python train.py --dataset="telescope images of galaxies (Galaxy Zoo DECaLS)" --horizontal_flip=false --objective="epsilon" --hidden_act="gelu" --head_dim=64 --moe="expert_choice" --num_experts=4 --expert_mlp_ratio=0.5 --width=256 --batch_size=128 --lr_schedule="wsd" --decay_fraction=0.4 --final_lr_fraction=0.01
Rows from expert 0 of block 4, named by matrix and row number. Rows with one number belong to one neuron. Each number is 200 + 30 x the weight over its row's rms, rounded and kept within 0 to 999. All counts start at 0. After the name is the row's rms in percent of the matrix's.
# up: expert up (model.blocks.4.mlp.up, 4x128x256), inputs 86-171
# down: expert down (model.blocks.4.mlp.down, 4x256x128, transposed), outputs 86-171
up.36,136,211,213,222,165,252,192,164,268,144,218,175,198,210,189,219,154,188,173,186,213,218,176,237,191,246,210,243,273,168,168,232,196,207,207,184,197,221,224,219,184,197,197,216,180,212,192,182,206,192,175,258,197,158,200,150,128,214,122,214,239,154,213,232,198,212,174,182,244,193,230,186,133,227,134,179,171,157,115,193,236,236,205,214,181,247,198
down.36,156,138,181,163,262,226,230,220,193,184,187,213,148,170,220,217,236,243,209,167,238,227,171,257,179,228,226,166,223,196,209,172,203,232,158,161,205,175,228,178,181,181,214,221,199,186,241,232,201,191,179,163,186,180,158,237,189,216,195,201,217,171,222,213,214,249,188,242,180,203,238,184,172,167,206,174,238,152,245,203,211,156,194,192,121,162,205
up.37,081,239,191,236,164,155,224,165,225,172,215,163,196,186,188,188,137,177,187,214,179,208,184,153,179,221,240,211,187,176,200,208,173,242,168,219,162,179,189,196,226,236,212,187,223,228,147,210,158,164,126,246,167,197,162,198,199,164,262,193,235,250,231,245,183,149,186,174,190,241,280,176,186,208,179,205,113,207,196,128,165,215,211,164,185,145,266
down.37,090,194,192,158,214,163,226,202,215,183,188,239,199,211,206,207,227,199,219,196,164,194,238,152,155,212,125,166,186,145,182,188,231,193,167,231,162,174,156,174,240,167,222,191,211,151,166,177,194,158,222,195,182,199,172,239,200,201,217,210,179,226,178,184,212,176,199,191,259,195,201,239,169,198,198,204,210,223,189,173,195,196,201,194,182,228,53
up.38,087,193,190,198,197,163,139,193,232,179,205,148,182,219,258,194,200,200,188,202,254,172,228,165,220,230,262,174,183,200,206,223,164,237,247,221,194,180,211,219,167,186,193,191,193,180,200,282,204,174,219,165,237,153,125,227,220,182,246,195,219,190,257,178,220,189,185,148,213,228,126,170,214,240,191,241,229,211,185,181,180,204,212,176,229,219,240
down.38,087,227,223,221,183,181,182,230,245,207,193,221,241,193,192,157,230,214,245,234,255,168,232,172,178,205,180,175,211,223,221,193,211,201,121,223,222,211,222,207,261,171,203,189,170,201,213,206,181,204,188,168,233,213,173,210,197,203,202,209,159,219,216,214,195,184,176,217,255,212,205,200,193,206,218,203,235,192,171,165,237,158,223,206,203,232,143
up.39,087,165,206,228,164,213,243,207,187,207,199,190,247,164,204,182,139,174,187,195,174,209,181,186,218,224,207,200,213,208,227,220,171,209,200,254,199,181,177,189,172,200,192,151,164,257,195,220,178,253,225,167,180,213,201,165,193,190,250,200,207,226,210,154,250,236,163,239,234,224,246,196,186,209,216,157,225,186,189,207,233,226,232,206,223,185,260
down.39,091,174,213,204,196,251,227,246,219,188,268,199,158,193,194,201,213,185,190,170,247,200,129,230,168,206,182,204,205,197,209,202,192,159,194,167,205,153,228,215,196,220,172,262,203,172,175,210,213,147,182,171,183,124,216,198,203,200,165,172,202,211,216,227,141,179,180,176,153,181,224,209,200,227,194,246,160,246,209,186,158,203,180,203,241,227,183
up.40,081,176,149,147,183,173,235,258,209,227,187,162,228,293,238,191,174,202,221,199,260,171,162,191,216,230,264,162,225,211,220,176,202,230,187,200,172,189,192,233,177,213,155,190,208,188,184,228,206,244,210,213,196,189,229,172,209,206,228,164,213,211,190,185,216,202,185,204,223,168,179,181,213,196,188,222,130,245,195,184,202,163,193,189,215,211,141
down.40,088,179,181,218,224,186,249,153,181,207,253,183,162,162,186,259,186,238,186,171,219,212,138,253,231,207,157,200,237,223,210,222,232,206,179,191,213,229,180,261,198,180,143,189,176,223,187,207,191,184,201,201,201,183,184,178,194,228,200,212,240,196,176,257,212,181,205,141,184,180,175,225,224,152,186,210,195,172,221,176,195,164,226,232,185,183,254
up.41,139,208,154,159,177,200,282,229,215,196,174,218,209,229,220,233,194,146,181,244,208,213,190,239,211,222,172,233,190,159,195,224,221,199,175,196,145,194,211,205,231,238,145,210,174,239,231,225,186,169,151,188,182,240,213,201,245,186,210,163,244,181,185,203,227,180,131,217,185,190,201,211,205,230,249,225,213,208,165,181,193,222,181,180,205,222,203
down.41,139,217,156,211,262,194,242,192,213,204,218,205,187,210,202,152,197,210,244,236,189,190,156,255,193,165,211,198,243,202,213,178,163,201,219,226,228,234,90,184,174,240,182,211,172,219,169,217,186,197,175,200,219,178,215,213,204,180,205,236,238,198,153,195,154,159,140,167,178,203,248,238,180,188,162,138,220,241,219,218,194,222,147,212,230,166,212
up.42,120,178,164,206,196,127,266,225,247,239,138,242,182,249,250,213,177,151,177,229,198,219,180,193,209,205,176,189,180,195,214,184,173,227,167,152,186,169,213,222,221,233,156,203,221,235,175,198,131,164,146,200,213,244,250,253,252,233,193,167,257,261,206,161,248,245,133,221,225,214,166,162,198,164,246,228,191,220,186,217,183,220,170,183,247,193,198
down.42,116,214,197,205,224,174,247,168,194,251,261,218,215,171,209,211,145,180,236,212,207,222,154,240,201,204,206,190,255,186,242,253,174,191,204,225,222,232,173,228,157,218,209,208,226,196,198,170,206,168,192,225,210,207,243,167,185,227,167,236,248,238,227,243,141,260,111,228,218,230,221,226,228,271,181,190,247,204,222,155,212,214,185,200,249,187,206
up.43,091,165,179,206,154,216,176,187,175,230,203,249,209,182,203,194,235,205,227,180,239,181,175,200,223,217,220,176,230,183,209,240,186,240,186,231,192,241,175,258,206,217,187,197,237,173,227,226,192,210,214,272,171,218,192,155,214,191,225,176,170,242,111,201,217,168,181,244,206,171,212,202,205,209,223,225,240,243,196,180,212,179,162,196,192,265,191
down.43,086,229,173,242,169,170,214,230,213,231,191,195,211,233,183,217,166,232,187,193,258,166,181,192,184,197,133,176,166,164,196,186,224,189,203,178,194,175,173,187,225,233,168,201,167,263,221,216,233,201,226,190,203,246,170,175,193,190,227,227,162,174,99,168,213,164,243,140,173,192,198,187,191,165,198,164,192,107,169,196,208,173,266,211,223,175,181
up.44,109,188,232,202,262,207,173,187,187,252,168,194,198,190,214,168,277,196,172,209,145,239,210,175,240,178,180,193,147,178,216,196,215,261,195,210,184,253,223,162,215,150,213,192,201,192,212,242,228,222,254,192,230,211,204,199,177,183,229,241,216,220,249,199,212,270,169,186,201,208,227,198,168,206,144,192,221,203,175,188,251,185,177,128,197,234,184
down.44,086,211,118,218,207,195,240,213,126,194,210,201,173,221,191,256,202,223,213,200,164,211,204,202,173,255,198,182,203,228,235,219,182,144,208,259,192,187,258,182,191,208,185,175,193,151,231,222,223,234,216,124,212,220,175,238,201,203,177,196,246,161,225,216,203,212,187,231,146,218,175,166,155,208,201,204,180,172,163,217,195,203,179,203,158,236,168
up.45,099,190,220,195,223,204,194,193,205,217,309,208,266,143,213,191,207,166,196,215,187,192,190,213,197,215,225,191,225,201,210,167,162,231,195,209,178,207,222,209,193,166,194,192,224,229,208,205,153,210,146,215,252,207,165,184,214,268,181,149,249,209,157,223,199,201,196,221,171,223,230,246,206,211,192,267,149,200,237,227,203,225,190,179,223,229,170
down.45,115,181,241,153,184,173,215,219,214,215,158,220,174,198,238,222,234,151,224,222,185,199,145,231,198,178,160,195,188,204,219,209,256,199,206,218,178,195,199,204,177,188,220,213,192,169,216,243,199,194,228,207,210,211,222,207,212,206,179,254,246,229,173,235,162,204,218,166,259,208,167,149,242,189,229,204,242,154,177,185,245,163,191,206,244,144,263
up.46,101,184,220,140,222,199,210,230,231,199,179,242,186,248,231,182,232,203,277,227,238,236,154,239,201,234,203,156,206,194,222,181,206,162,212,227,209,195,233,243,231,192,164,201,219,202,231,216,217,143,152,180,181,212,256,181,195,209,166,164,227,182,206,139,157,165,220,252,221,200,130,248,180,237,206,214,218,209,176,167,198,190,176,212,142,189,187
down.46,099,206,197,241,244,156,182,185,197,180,188,208,217,165,206,201,183,226,159,201,200,231,183,257,203,228,212,244,199,189,163,206,173,268,193,213,210,231,209,209,194,191,186,185,199,161,217,250,197,168,148,180,165,240,223,217,211,177,191,244,251,171,219,209,214,179,174,151,156,219,173,216,248,165,166,202,263,220,234,237,220,185,220,237,174,180,179
up.47,095,179,236,219,160,210,206,154,215,227,223,187,175,218,242,264,291,191,210,181,170,157,221,175,202,231,221,159,191,202,199,181,205,116,209,175,223,169,166,229,179,227,237,161,179,166,297,229,231,227,210,222,237,225,169,184,193,215,197,236,190,177,231,210,237,169,152,232,210,183,206,180,229,180,245,188,209,164,257,171,222,188,117,192,209,229,253
down.47,111,261,212,214,249,208,202,283,225,234,177,197,185,206,136,147,234,184,199,215,214,188,233,171,193,225,162,196,213,203,227,202,215,189,191,172,175,166,214,248,244,193,203,221,212,195,199,195,226,205,187,216,222,170,158,196,166,221,270,197,149,187,200,152,182,176,168,207,203,190,182,228,204,178,185,213,177,266,193,208,175,221,222,190,223,162,157
up.48,121,204,186,205,242,165,182,210,201,249,158,224,225,185,227,192,220,182,180,193,238,187,239,184,211,155,203,138,208,216,264,164,234,257,187,212,200,238,213,212,225,237,232,234,220,162,232,198,169,189,199,238,129,160,228,230,206,152,222,169,243,243,246,183,212,152,227,200,205,206,187,195,155,190,205,195,197,173,244,227,210,178,189,140,198,185,216
down.48,124,205,200,229,159,207,213,179,259,248,236,244,171,222,186,243,241,199,232,207,230,184,221,214,228,167,148,205,198,199,268,228,144,132,188,190,211,153,187,212,108,242,221,153,220,231,255,200,185,211,221,193,163,171,218,212,187,161,187,182,233,224,239,194,218,217,221,222,233,239,206,183,204,202,231,228,182,169,202,183,247,166,169,120,174,211,210
up.49,097,170,239,213,242,194,165,190,235,162,216,204,228,227,216,277,209,179,173,181,185,163,174,170,173,209,84,199,189,176,169,211,227,115,172,253,200,188,209,180,218,166,162,196,187,246,240,188,191,205,204,110,204,225,179,199,195,200,216,191,195,197,281,157,221,163,233,131,186,190,230,174,181,192,188,168,154,183,207,210,206,200,172,207,207,196,189
down.49,113,241,189,247,165,230,187,208,244,202,151,217,257,254,194,179,168,148,197,232,195,193,175,171,227,220,287,206,151,233,178,193,178,223,218,160,221,233,179,167,156,171,180,189,203,199,203,209,199,211,233,116,259,182,175,126,248,180,192,140,191,153,227,184,214,210,224,193,174,188,200,135,194,193,201,153,260,182,195,172,216,229,224,204,167,260,226
up.50,117,167,191,157,193,205,178,158,181,202,205,167,212,200,121,201,219,184,167,209,203,202,218,254,231,181,196,216,189,280,197,227,186,209,192,220,213,235,226,168,284,163,158,203,158,200,174,197,191,226,269,183,213,204,247,161,202,235,200,154,199,195,199,211,148,180,182,207,207,196,231,201,173,192,96,169,203,208,231,141,157,213,193,173,195,169,234
down.50,100,222,144,217,202,192,257,195,95,222,225,227,165,231,212,245,155,220,159,176,213,203,201,212,239,192,231,179,201,240,236,225,234,152,229,203,191,168,254,196,226,238,180,199,240,212,215,200,204,203,187,182,216,243,187,164,224,215,164,184,181,214,218,236,159,201,222,198,197,186,233,241,133,236,157,180,199,181,215,175,191,188,202,214,225,168,119
up.51,111,246,226,151,194,215,192,196,227,221,189,223,133,200,234,193,238,214,252,210,223,229,242,211,195,182,226,154,211,203,226,205,185,174,203,248,222,152,194,248,181,170,233,189,181,195,236,242,246,249,182,204,204,253,170,207,248,201,170,202,181,191,265,130,169,210,171,228,206,236,195,180,178,213,222,209,205,216,210,190,193,238,191,228,165,192,187
down.51,092,188,219,253,240,191,160,177,217,249,205,198,237,193,220,221,237,260,187,211,206,232,274,216,230,225,223,260,181,212,232,180,198,244,194,216,161,232,160,265,219,184,228,233,214,150,183,171,180,237,169,168,167,242,179,167,179,219,179,210,142,197,277,272,206,204,211,175,175,201,248,227,209,181,193,242,193,186,178,202,242,236,229,210,180,196,254
up.52,135,243,197,193,240,121,241,166,213,258,202,296,214,185,214,224,230,181,227,178,227,218,210,206,203,198,204,141,197,190,182,135,224,205,225,171,247,217,196,176,263,202,233,251,175,207,238,175,204,215,220,190,168,201,214,218,247,173,220,199,175,148,180,176,173,181,260,173,179,175,184,239,191,264,176,228,185,180,189,182,217,195,182,129,205,145,216
down.52,119,174,176,185,178,141,221,247,134,232,195,268,155,211,211,171,217,252,181,161,192,191,198,196,226,186,199,246,199,201,223,236,214,188,185,231,164,162,180,173,183,238,194,162,182,165,185,213,222,211,227,135,201,166,188,217,218,185,235,194,172,171,141,214,240,190,251,207,232,212,229,184,215,139,194,143,253,238,222,219,193,202,164,192,160,222,211
up.53,101,187,160,197,264,206,185,167,192,233,177,262,182,219,225,198,189,191,192,218,220,171,179,130,195,159,192,185,201,230,204,175,195,221,135,217,179,198,201,146,224,227,215,226,217,205,170,228,171,236,203,233,220,206,211,221,207,201,240,174,192,292,131,207,223,227,221,198,181,136,202,195,192,188,193,188,203,215,193,232,200,216,155,208,233,246,223
down.53,082,197,203,206,184,198,178,199,163,160,194,188,215,166,174,212,208,165,237,183,244,193,223,203,176,171,145,175,188,220,187,181,187,148,212,203,204,152,204,182,219,220,182,211,152,176,244,165,226,183,223,267,227,221,186,230,182,257,217,236,190,212,125,161,202,209,178,261,202,261,207,195,208,205,217,175,168,207,149,243,235,171,223,199,190,179,169
up.54,086,192,171,209,216,194,213,226,223,171,208,215,233,173,157,168,199,137,204,175,178,185,214,197,156,209,206,236,153,156,222,266,206,243,174,190,194,215,245,132,217,227,212,185,177,219,195,181,185,203,219,224,185,136,270,186,197,207,241,240,219,171,177,210,156,192,210,239,184,241,154,192,208,220,172,227,221,195,220,222,179,215,279,231,218,152,134
down.54,085,212,209,182,245,193,198,225,215,203,198,154,174,182,211,218,206,177,230,227,212,199,196,227,237,189,144,179,162,208,219,201,205,166,196,244,222,179,221,200,155,179,189,188,200,177,151,211,151,186,199,226,223,120,201,209,208,233,192,186,154,235,213,181,210,196,191,201,236,235,215,231,134,176,188,218,178,241,199,154,155,222,116,217,234,165,220