Weights of a small image diffusion model: norm layernorm, activation gelu.
Rows from expert 1 of block 5, named by matrix and row number. Rows with one number belong to one neuron. Each number is 128 + 32 x the weight over the matrix's rms, rounded and kept within 0 to 255. All counts start at 0.
# up: expert up (model.blocks.5.mlp.up, 4x128x256), inputs 128-255
# down: expert down (model.blocks.5.mlp.down, 4x256x128, transposed), outputs 128-255
up.13 [ 72 101 130 142 137 156 105 129 167 115 157 187 100 122 210 120 138 175  81 165  92  94 166 135 127 143 142  86  79  80 128 137 149 145 169  87  96 111 146 122 119  63  93  91 162 137  73 117 101 170 126 109 113  94  91 103 140 109 140  80 108 166 144 156  76 152 165 112 137 137 187 150 103 137 200 234 164  94 249 176 147 186 127 102 126 102 130 118  96 156 130 144 116  64  99  79 108  72  34 158 160 197 113  83 141 145 105 116 162 162 211  38 152 114 203 180 128 145 158 121 134 105 107  86  95 151 107 121]
up.14 [126  72 115 134 152 126 162 143 137 138 154 165 124 169 195 132 123  87 105 110  83 128 128 110 138 119 121 140 151 102 147 133 134 143 106 150  86 127  99 102 137 179  96 119 186  97 112 120 126 132 100 146 102 118 138 120 110 148 153 141 176  74 107 106  99 171 132 155 220  98 185 137 171 116 109 130 104 177 104  63 120 156  90 122 138  99 120 152 122 114  72  80 117 190 107 106 152 119 176 149 130 158 118 163 111 112 126 114 108  61 124 160 122 114  73 136 106 126 117 168 129 135 182  98 104 126  93  95]
up.15 [ 88 133 130 111 141 159  70 135 141  94 154  66 103 222  87  96  81 123 137 187 155  86  93 114 139  94 109 139  98 113 153 159 110 166 100  89 104 115 109 120 101 174 168 163  78 135 156  95 160 138 150 179 192 105  74  83 120 117 137  85 143 125 171 108 119  88  80 127 187 104 119 135 119 159 140 110 112 106 162  67 180 138  98  96  94 103 104 200 112 191 129 121 154 108  97  68 126 109 111 178 142  79 128 153 144  89 106 143 139  85 112 136 125 123 134 160 111  93 131 119 137 122 143 163  94  77  88 133]
up.16 [124 156 163 127 165 130 135 161 131 124 111 115 169 141 143 115 116 211 134 125 154 136 143 103 142 117 154 129  94  94 117 105 102 117 141  71 125 118 165 132 136 159  98 122 116 150 152 100 139 107 105 173 147 133 114 139 108 206 106 151 165  68 131 148  76  98 134 170 144 120 120 141 106 139 106 143 152 138 115 181 141 115  78 118 122 139 129  86 136 126 152 145 112 128 128 101  75 132 106 105 132  84  86  73 116 130 128 127 107 111 110 155 125 123 178 141 111 104 113 130 116  67 149  99  66 180 128 151]
up.17 [113  85 150 133 168 103  97 139 164 125 144 120 114 141  87 132 131 142 155 150 144 155  29 108 126 113 160 163 101  65 169 120  92 146 121 111 118  96 131 146 147 160 106 151 166 125  82  95 158 154 120 170 174  72 167 103 151 154 156 103 137  78 169 170  73 170 102 200 119 133 175 122 120 154  77  86 157 141 162 158 142 120 111  98 120 174 109 137 111 131 119  68 110 101 140  93 121  69  83 113 116 126 132  56  77 106 117  97 129 117 129 166 122 125 111 111 122 123 111 179 134  49 135 152  97 122 164 121]
up.18 [103 108  96  80 119  98 100 113  91 106 143  95 128 139 103  67 115 120 141 185 142  99 196 116 157 117 183 154 125  93 107 140 109 109 113  93  83 150 144 124 115 179 157 103 107 134  96 101  93 164 148 166 138 117 123 155 157 170 117 104 123 144 165 124  93 151  71 112 104 129 179 115 106 136 110  82 122 113  82  97 160 142 123 108 128 136 152 114 111 163 107 107 144 123 114 153  93  97  82 130 135 154 127  95 151  85 192 122 103 157 126  72 125 124 125 162 149  90 104 140 147 142 137 163 106 119 110 155]
up.19 [171 148 155 130 168 225 123 164 140  72 112 157  74 136  99 151  97 106 223 138 142 134  72  93 127 130 185 136 109 144 172 107 105 130 153 111 136 117 184 149  80 131 109 131 146 201 133 138 175 126 100 195 103 122 121 124 104 107 102 183 136 101 113 189 113 140 155 114 166 139 176 102 194 164 126 114  81 121 142 137 120 178 181 110 167 133 117  82 125 123  90 172 129  78 137  88 142 160 185 168 132 167 183 101  84  90 138 130 146  84 131 176 117 130 171 131 144 147 106  95 114 149 185 111 116  43  49 134]
up.20 [196  95 198  97 180  83 129 118 106  75 151 167 101  76 129  96 151 170 143 146 119 136 174 110 139 140 109 113 120 160 109  89 137 141 145 110 127 111  93  80  82 157 126 130 175 154 125 116 186 134 119 132 130 149 121 102 143 136 153 119 111 118 147 179 120 113 155 114 134 109 111 109 156 134 137 158 114 135 154 113 124 138 127 127 114 108  94 164 143 174 167 168 176 118 131  75 135 124 118 110 108 102 145 132 177  90 130 115 152 167  91 147 125 121 118 141 115 137 125 135 145 144 156 141 139 129 144 126]
up.21 [ 76 115 105 140 113 134 123 138 134 157 136 145 103 154 140 127 133 143  91 132 138  93 157 170 129 160 157 148 125  89 111 136 139 101 148  94  75 108 132 106 140 115  90 107 145 154 120 141 107 207 149  80 113 110 127 108 135  88 110 107 160 128 155 126  65  95 175  92 145 122 171 143 138 140 140 129 145 138 208 182  77 190 146 110  64 143 137 143 111 164 112 112 149 131 119  94 103 113 101 166 114 116  99 166 125 140 162 163 140 147 143  64 118 148 219 180 137 142 133  82 182 120 148 138 106 102 140  98]
up.22 [125  66 133 129 132 130 111 125  77 125 159 101 129 123 115 139 129 128 151 107 104 139 156 150 140 112 151 138 136 137 114 127 133 162 100 153 112 154  99 111 123 117 152 141 104 135 129 102  99 126 127  99 133 122 130 124 155 107 137 145 108 143 151 140 114 135 174 171  98  86 166  66 110 116 127 104 137 153 148 137 137 143 112 123 123 102 111  91 111  78  96 154 162 101 143 162 122 163 163 146 138 148 135 121 133 152 105 167 116  95 133 190 141 139 133 129 137 143 107 141 136 112 149 117 139 109 163 175]
up.23 [149 126 135 137 169 101 155 134 146 143 117  73 182 119  91 153  94 108 170 202 187 126 113 122 102 101 135  96 105 155 202 148 147 140 163 114 160 146 146 129  98 149  86 209 118 109 129  96 142  71 123 127 116  80 106 136 136 150 144 124 182 138 154 104 141 135  79 128 158  84 115 109 139 137 126 201 133 164 161 122 199  88 126 101  60 140  85 137  88 160 129  72 146 117  97 110 125 142 133 149 132 171 119  94 111 156 143 166 115  81 148 166 145  98 185 171 165 131 134  75 166  61 109  47  62 100  79  99]
up.24 [155  86  86 134 163 147 139 179 177  79 147  92 139 200 125 116 127 106 116 176  92 100  80  98 123 111 141 134 155  80 158 168 161 134  90 101 112 118  92 102 125 188 141 141  91 101 171  91 145 170 135 200 169 130 141  39 118 158 124 100 158  59 185  93  84 158 110 171 216 123 189 133 158 147 143 130  55 159 181  72 141 141  92  91 150 105 100 205 133 167 106  85 102 161 100  59 107  60 105 109 131 114 115 118 125  76 147 123 138  47 119 187 156  92  59 155 114 116  96 226 131 113 168 123 111 155  76  72]
up.25 [122 133 119  98 104 119 139 117 153 122 132 140 129 109 147 127 128 137 140 172 125 135 132 136 122 117  88 108 139 116 138 104 118  95 171 149 146 105 135  54 159 126 141 123 113 139 133 115 153 118 138 127 114  81 140 136 147 106 140 128 116 146 104 140 129 105 184 129 122 100 104  89 112 129 128  96 125  95 118 112 151 101 125 129 120 129 141 115  78 146 154 130 121 126 128  92 120 136  86 135 128 130 134 112 111 133 144 145  65 131 164 117 182 120 100 144 171 105  96 117 159 116 122  81 119 167 126 142]
down.13 [129 132  99 172 103 126 153 134 225 147 153  92 116 115  91  82 142  73 161 170 100 118 139 143 143 109 136 167  85 172 125 123 127 189 163 110 132 123 133 154 132 150 186 115 116 142 135 141 120 102 159 109 141 165 162 101 157 124 136 149  94 129 149 125 204 127 201  98 150  92 148  81 133 162  48  47 140 110 117 127 174 177 143  65 143 127 175 124 108  41 176 157 122 115 120 136 112 124  67  82  32  79 126 139 154 128 139 151 144 105 122 100 168 104  50 163  47 118 218 122 141  61  68 144 104 125 123 136]
down.14 [131 165 168 147 144 154 131 129  88 112  63 111 119 138 101 137 130  77 105  89 124 126  92 121 116 151 111  96 152 159  98 130 118 142 169 115 136 115 134 175 145 102 130  85  90  94 142 114 139 103 128 131 146 113 139 144  30 130 129 110 113 137 108 136 112 117  48 131 137 130 154  72  99 100 118 113 105 154 129 100  98 131 127 140 142 132 161 120 104 119 133  97 152 140 135 120 148 115 143 126  92 133 129 138 167 154 109 124 132 136 140 142 122 118 126  94 121 150 159 142 164 134 209 126 110 119 125 137]
down.15 [178 139  66 139 178 157 126  93 187 209 126 132 108 131 218 138 117 128 147 146 114  41  87  87 114  92 155 143 157  92  52 122 131 123  97 108 146 161 132 105 133 144  52 201 208  95 149 111 150 102 141 170 121 155 142 134 135 137 111 174 170  86 222 131 142 113 126 128 181 101 134 164 143 135 139 147 139  93 107  72 153 169 194 162  68 175 103  60 131 144 100 187 160 148 111 130 132 134  64 157 119 196 154 123 129  70 146 186 125 172  61 157  88 131 142 127 171 173 126 167 129 115 116 123  88 156  76 152]
down.16 [116 114 164 136 148 145 113 123  70 122  53 104 147 129 121 150 126 144 134  96 118 141 104 131 142 130 139  99 112 151  99 122 116 156 148 128 117 150 140 195 157 152 144 115 128 115 143 124 141 108 130 137 157 121 151 141  39 142 116 135 125 146  70 146 137 133  97 127  92 128 130  67 127  76 111  97 112 162  90 122  79 121 127 121 152 118 129 118 102  95 105 101 100 159 123 119 115 134 145 138  84 158 117 129 118 128 119 138 117 116 111 157 136 104 109 115 153 126 135 135 182  94 210 181 110 135 133 138]
down.17 [198 149  84 110 170 111 124 118 149 172 159  93 133 121 161 129 120 131  89 198  69 117  86 115  47 148 123 199 112 100  60 170 193  84 100  80 129 160  88 112 186 118 141 140 121 114 139  96 190  89 173 169 119 168  99 107 146 111 100 179 113 101 180 143 170 161 175 140 113 133 112 154 164 105 138 113 130 147  85 151 121 130 178 123 114 156  67 137 105 194 174  69 188 111  83 153  97  95  96 174 146 197 181  87 171 112 131 172 114 155  51 161 154 105  85 113 169 105 131 103 139  83 128 130 100  93 151 125]
down.18 [179 119 107 158 149 138 116  96 149 152 163 124 126 111 195  96 111 113  80 203 131 111 133  84 119  88 140 104 128 135 135 114 138 109 131 123 133 188  78  79 101 143  43 141 135 160 113  98 122 124 117 163 107 132 119 141 114 131 110 175 132 119 202 136 143 145 198 130 132 108 126  98 143 137 128 144 170 115 188 123 117 141 178 157 142  86 161 120 122 137 171 168 165 112 100 113 122 113 130 161 162 153 147 101 117  91 156 103 125 105 152 155  65 157 110 118  70 157 161 130  92 154 113 102 138 118 134  94]
down.19 [103 161 101 152 117  88 167 101  81  84  63 120 145 126 113 153 132 152 163  89 141 127 106 160 117 162 109 119 121  89  88 138  70 158 140 137 144 113 122 176 142 147  82 152 140 100 134 131 122 145 136 111 137  93 127 170  79  81 133 137 121 128 100 143 133 153  97 124 137 141 132  91 152 102 114  80 155 135 118 143  80 123 116 158 163 132 103 120 105 104  77 116  49 148 143  99 107 159  93 176 100 156 138 147  99 137 101 149 130 131 117 130 105  88 111 136 114 139 118 162 182 127 249 221 136 144 117 177]
down.20 [120 126 152 103 109 140 145 110 154 131 146 144 108 155 126 212 120 145 113 150 111 131 118 129 139  81 154 183 141 130 170 112  96 118 148 166 146 141 151 142 153 150  99 135 140 126 151  91 127 181 153 121 109 102 147 120 109  98 123 127 151 113 131 141  99 147 110 156 109 133 141 156 177 148 166 102 107  90  73 109 171 141 106 129 154 138 105 167 118 180  88 120 131 139 100 118 147 142 113 132 149 148 118 120 119 168 142 121 144 130 120 139 182 156 162 124 162  98  58  78 130  54 137 143  87 147 123 129]
down.21 [183 137 149 132 121  96 126 159 122  56 136 139  89 135 100 161 220 127 178 153 109  51 188 210 129 114  97 131 167 175 108 172 113 119  72 153 125  98 175 149 120 179 192  95 136 117 181 125  85 129 116 103 119 142 111 105 124 180  86 138 109 150 107 129 213  83 139 129 154  84 162 109  86 167  15 141  98 125 124 165 219 157 105  90 203 143 151 165 139 124 150 163 198 135 121 134 104 117 127 100  95  86 101  67  97 142 140 206 102 104  87 136 102 121  80 118 183  75 217  56 118 130 128  96 128 133 186  93]
down.22 [125 119 178 146 120 150 145 130  97 148 126 116 116 124 149  94 141 142 115 166 111 133 165 118 123 110 129  81 125 130 120 114 129  97 157 140 116 117  99  86 115 156 119 133 134 156 131  95 119 110  91 140  99 160 117 102 128 132 142 133 136 140 137 150 124 150 142 124 103 142 163 169 166 133 143 149 144 131 104 148 143  95 138 145 160  59 114 149 122  31 148 129 115 125 137 126 120 125 136 122 138 135 125 121 104 123 113 133 145 130 140 185  34 152 134 186  68 133  99 102 149  77 118 144 110 146 128  85]
down.23 [ 93 118 134 138  66  84  47 157 141  87 131 136 157 116 129 144 133 144  98 159 188 162 145 151  99 117 113 168 115 109  90 109 134 130 124 138 126 101  86  95 115  66 140 118  77 133 102 126 177 106  92 111 141 184 101 106 131 134 138  95 134  89  91  97 127 119 120 142 201  94 114 107  98  83 192 134 123 124 145 127 147 136 175 112 161 107  98 130 132 172  75 120 165 150  81 159 130 162 175  86 138  60 144 147 147 121 131  44 123 111 180 115 161 123  80 133  86 115 112 119 165 117 103  97 155 119  68 113]
down.24 [157 103 118 130 155 167 112 176 176 204 141 124 192 128  99  58  82  81 195 149 197  13  94  60  64 120 203 145 255 118  97 126 158 138 116  95 136 104 130 128 185  77 140 105 186  57 180  59 181  43  85 160  89 146  94 111 119 141  98 105 116  51 181 133 170 108 200 124 228 107 136 135 132 179  81 128 118 192  81  43  98 191 242 119  53 159 112  65 128 231 200  50 214 206  82 190  78 100  61 203 110 131  91 140 128  97 138 226 134 244  49 141 121 187 195 122 178 144 114 221 101 147 114 159 129 125  51 218]
down.25 [138 145  84  92 124 142 127 114 135 126 138 116 117 143 115 127 132 122 141  94 133 132 102 121 157 166 111 113 140 115 137 130 111 111 112 124 117 174 129  81 139 155 131 185 146 120 134 123 125 115 114 137 127 156 130 163 107 115 122 142 129 138 109 127 117 132   4 133 128  82 109 171 113 100 122 151 147 101 143 131 146  74 128 255 132 140 227 120 166 156 117 122 115 137 131 172 132 114 116 141 129 126 121 116 145 113 121 131 189 115 124 144  79 137 133 113 121 143  93 121 129  70 123 149 122 114 120 138]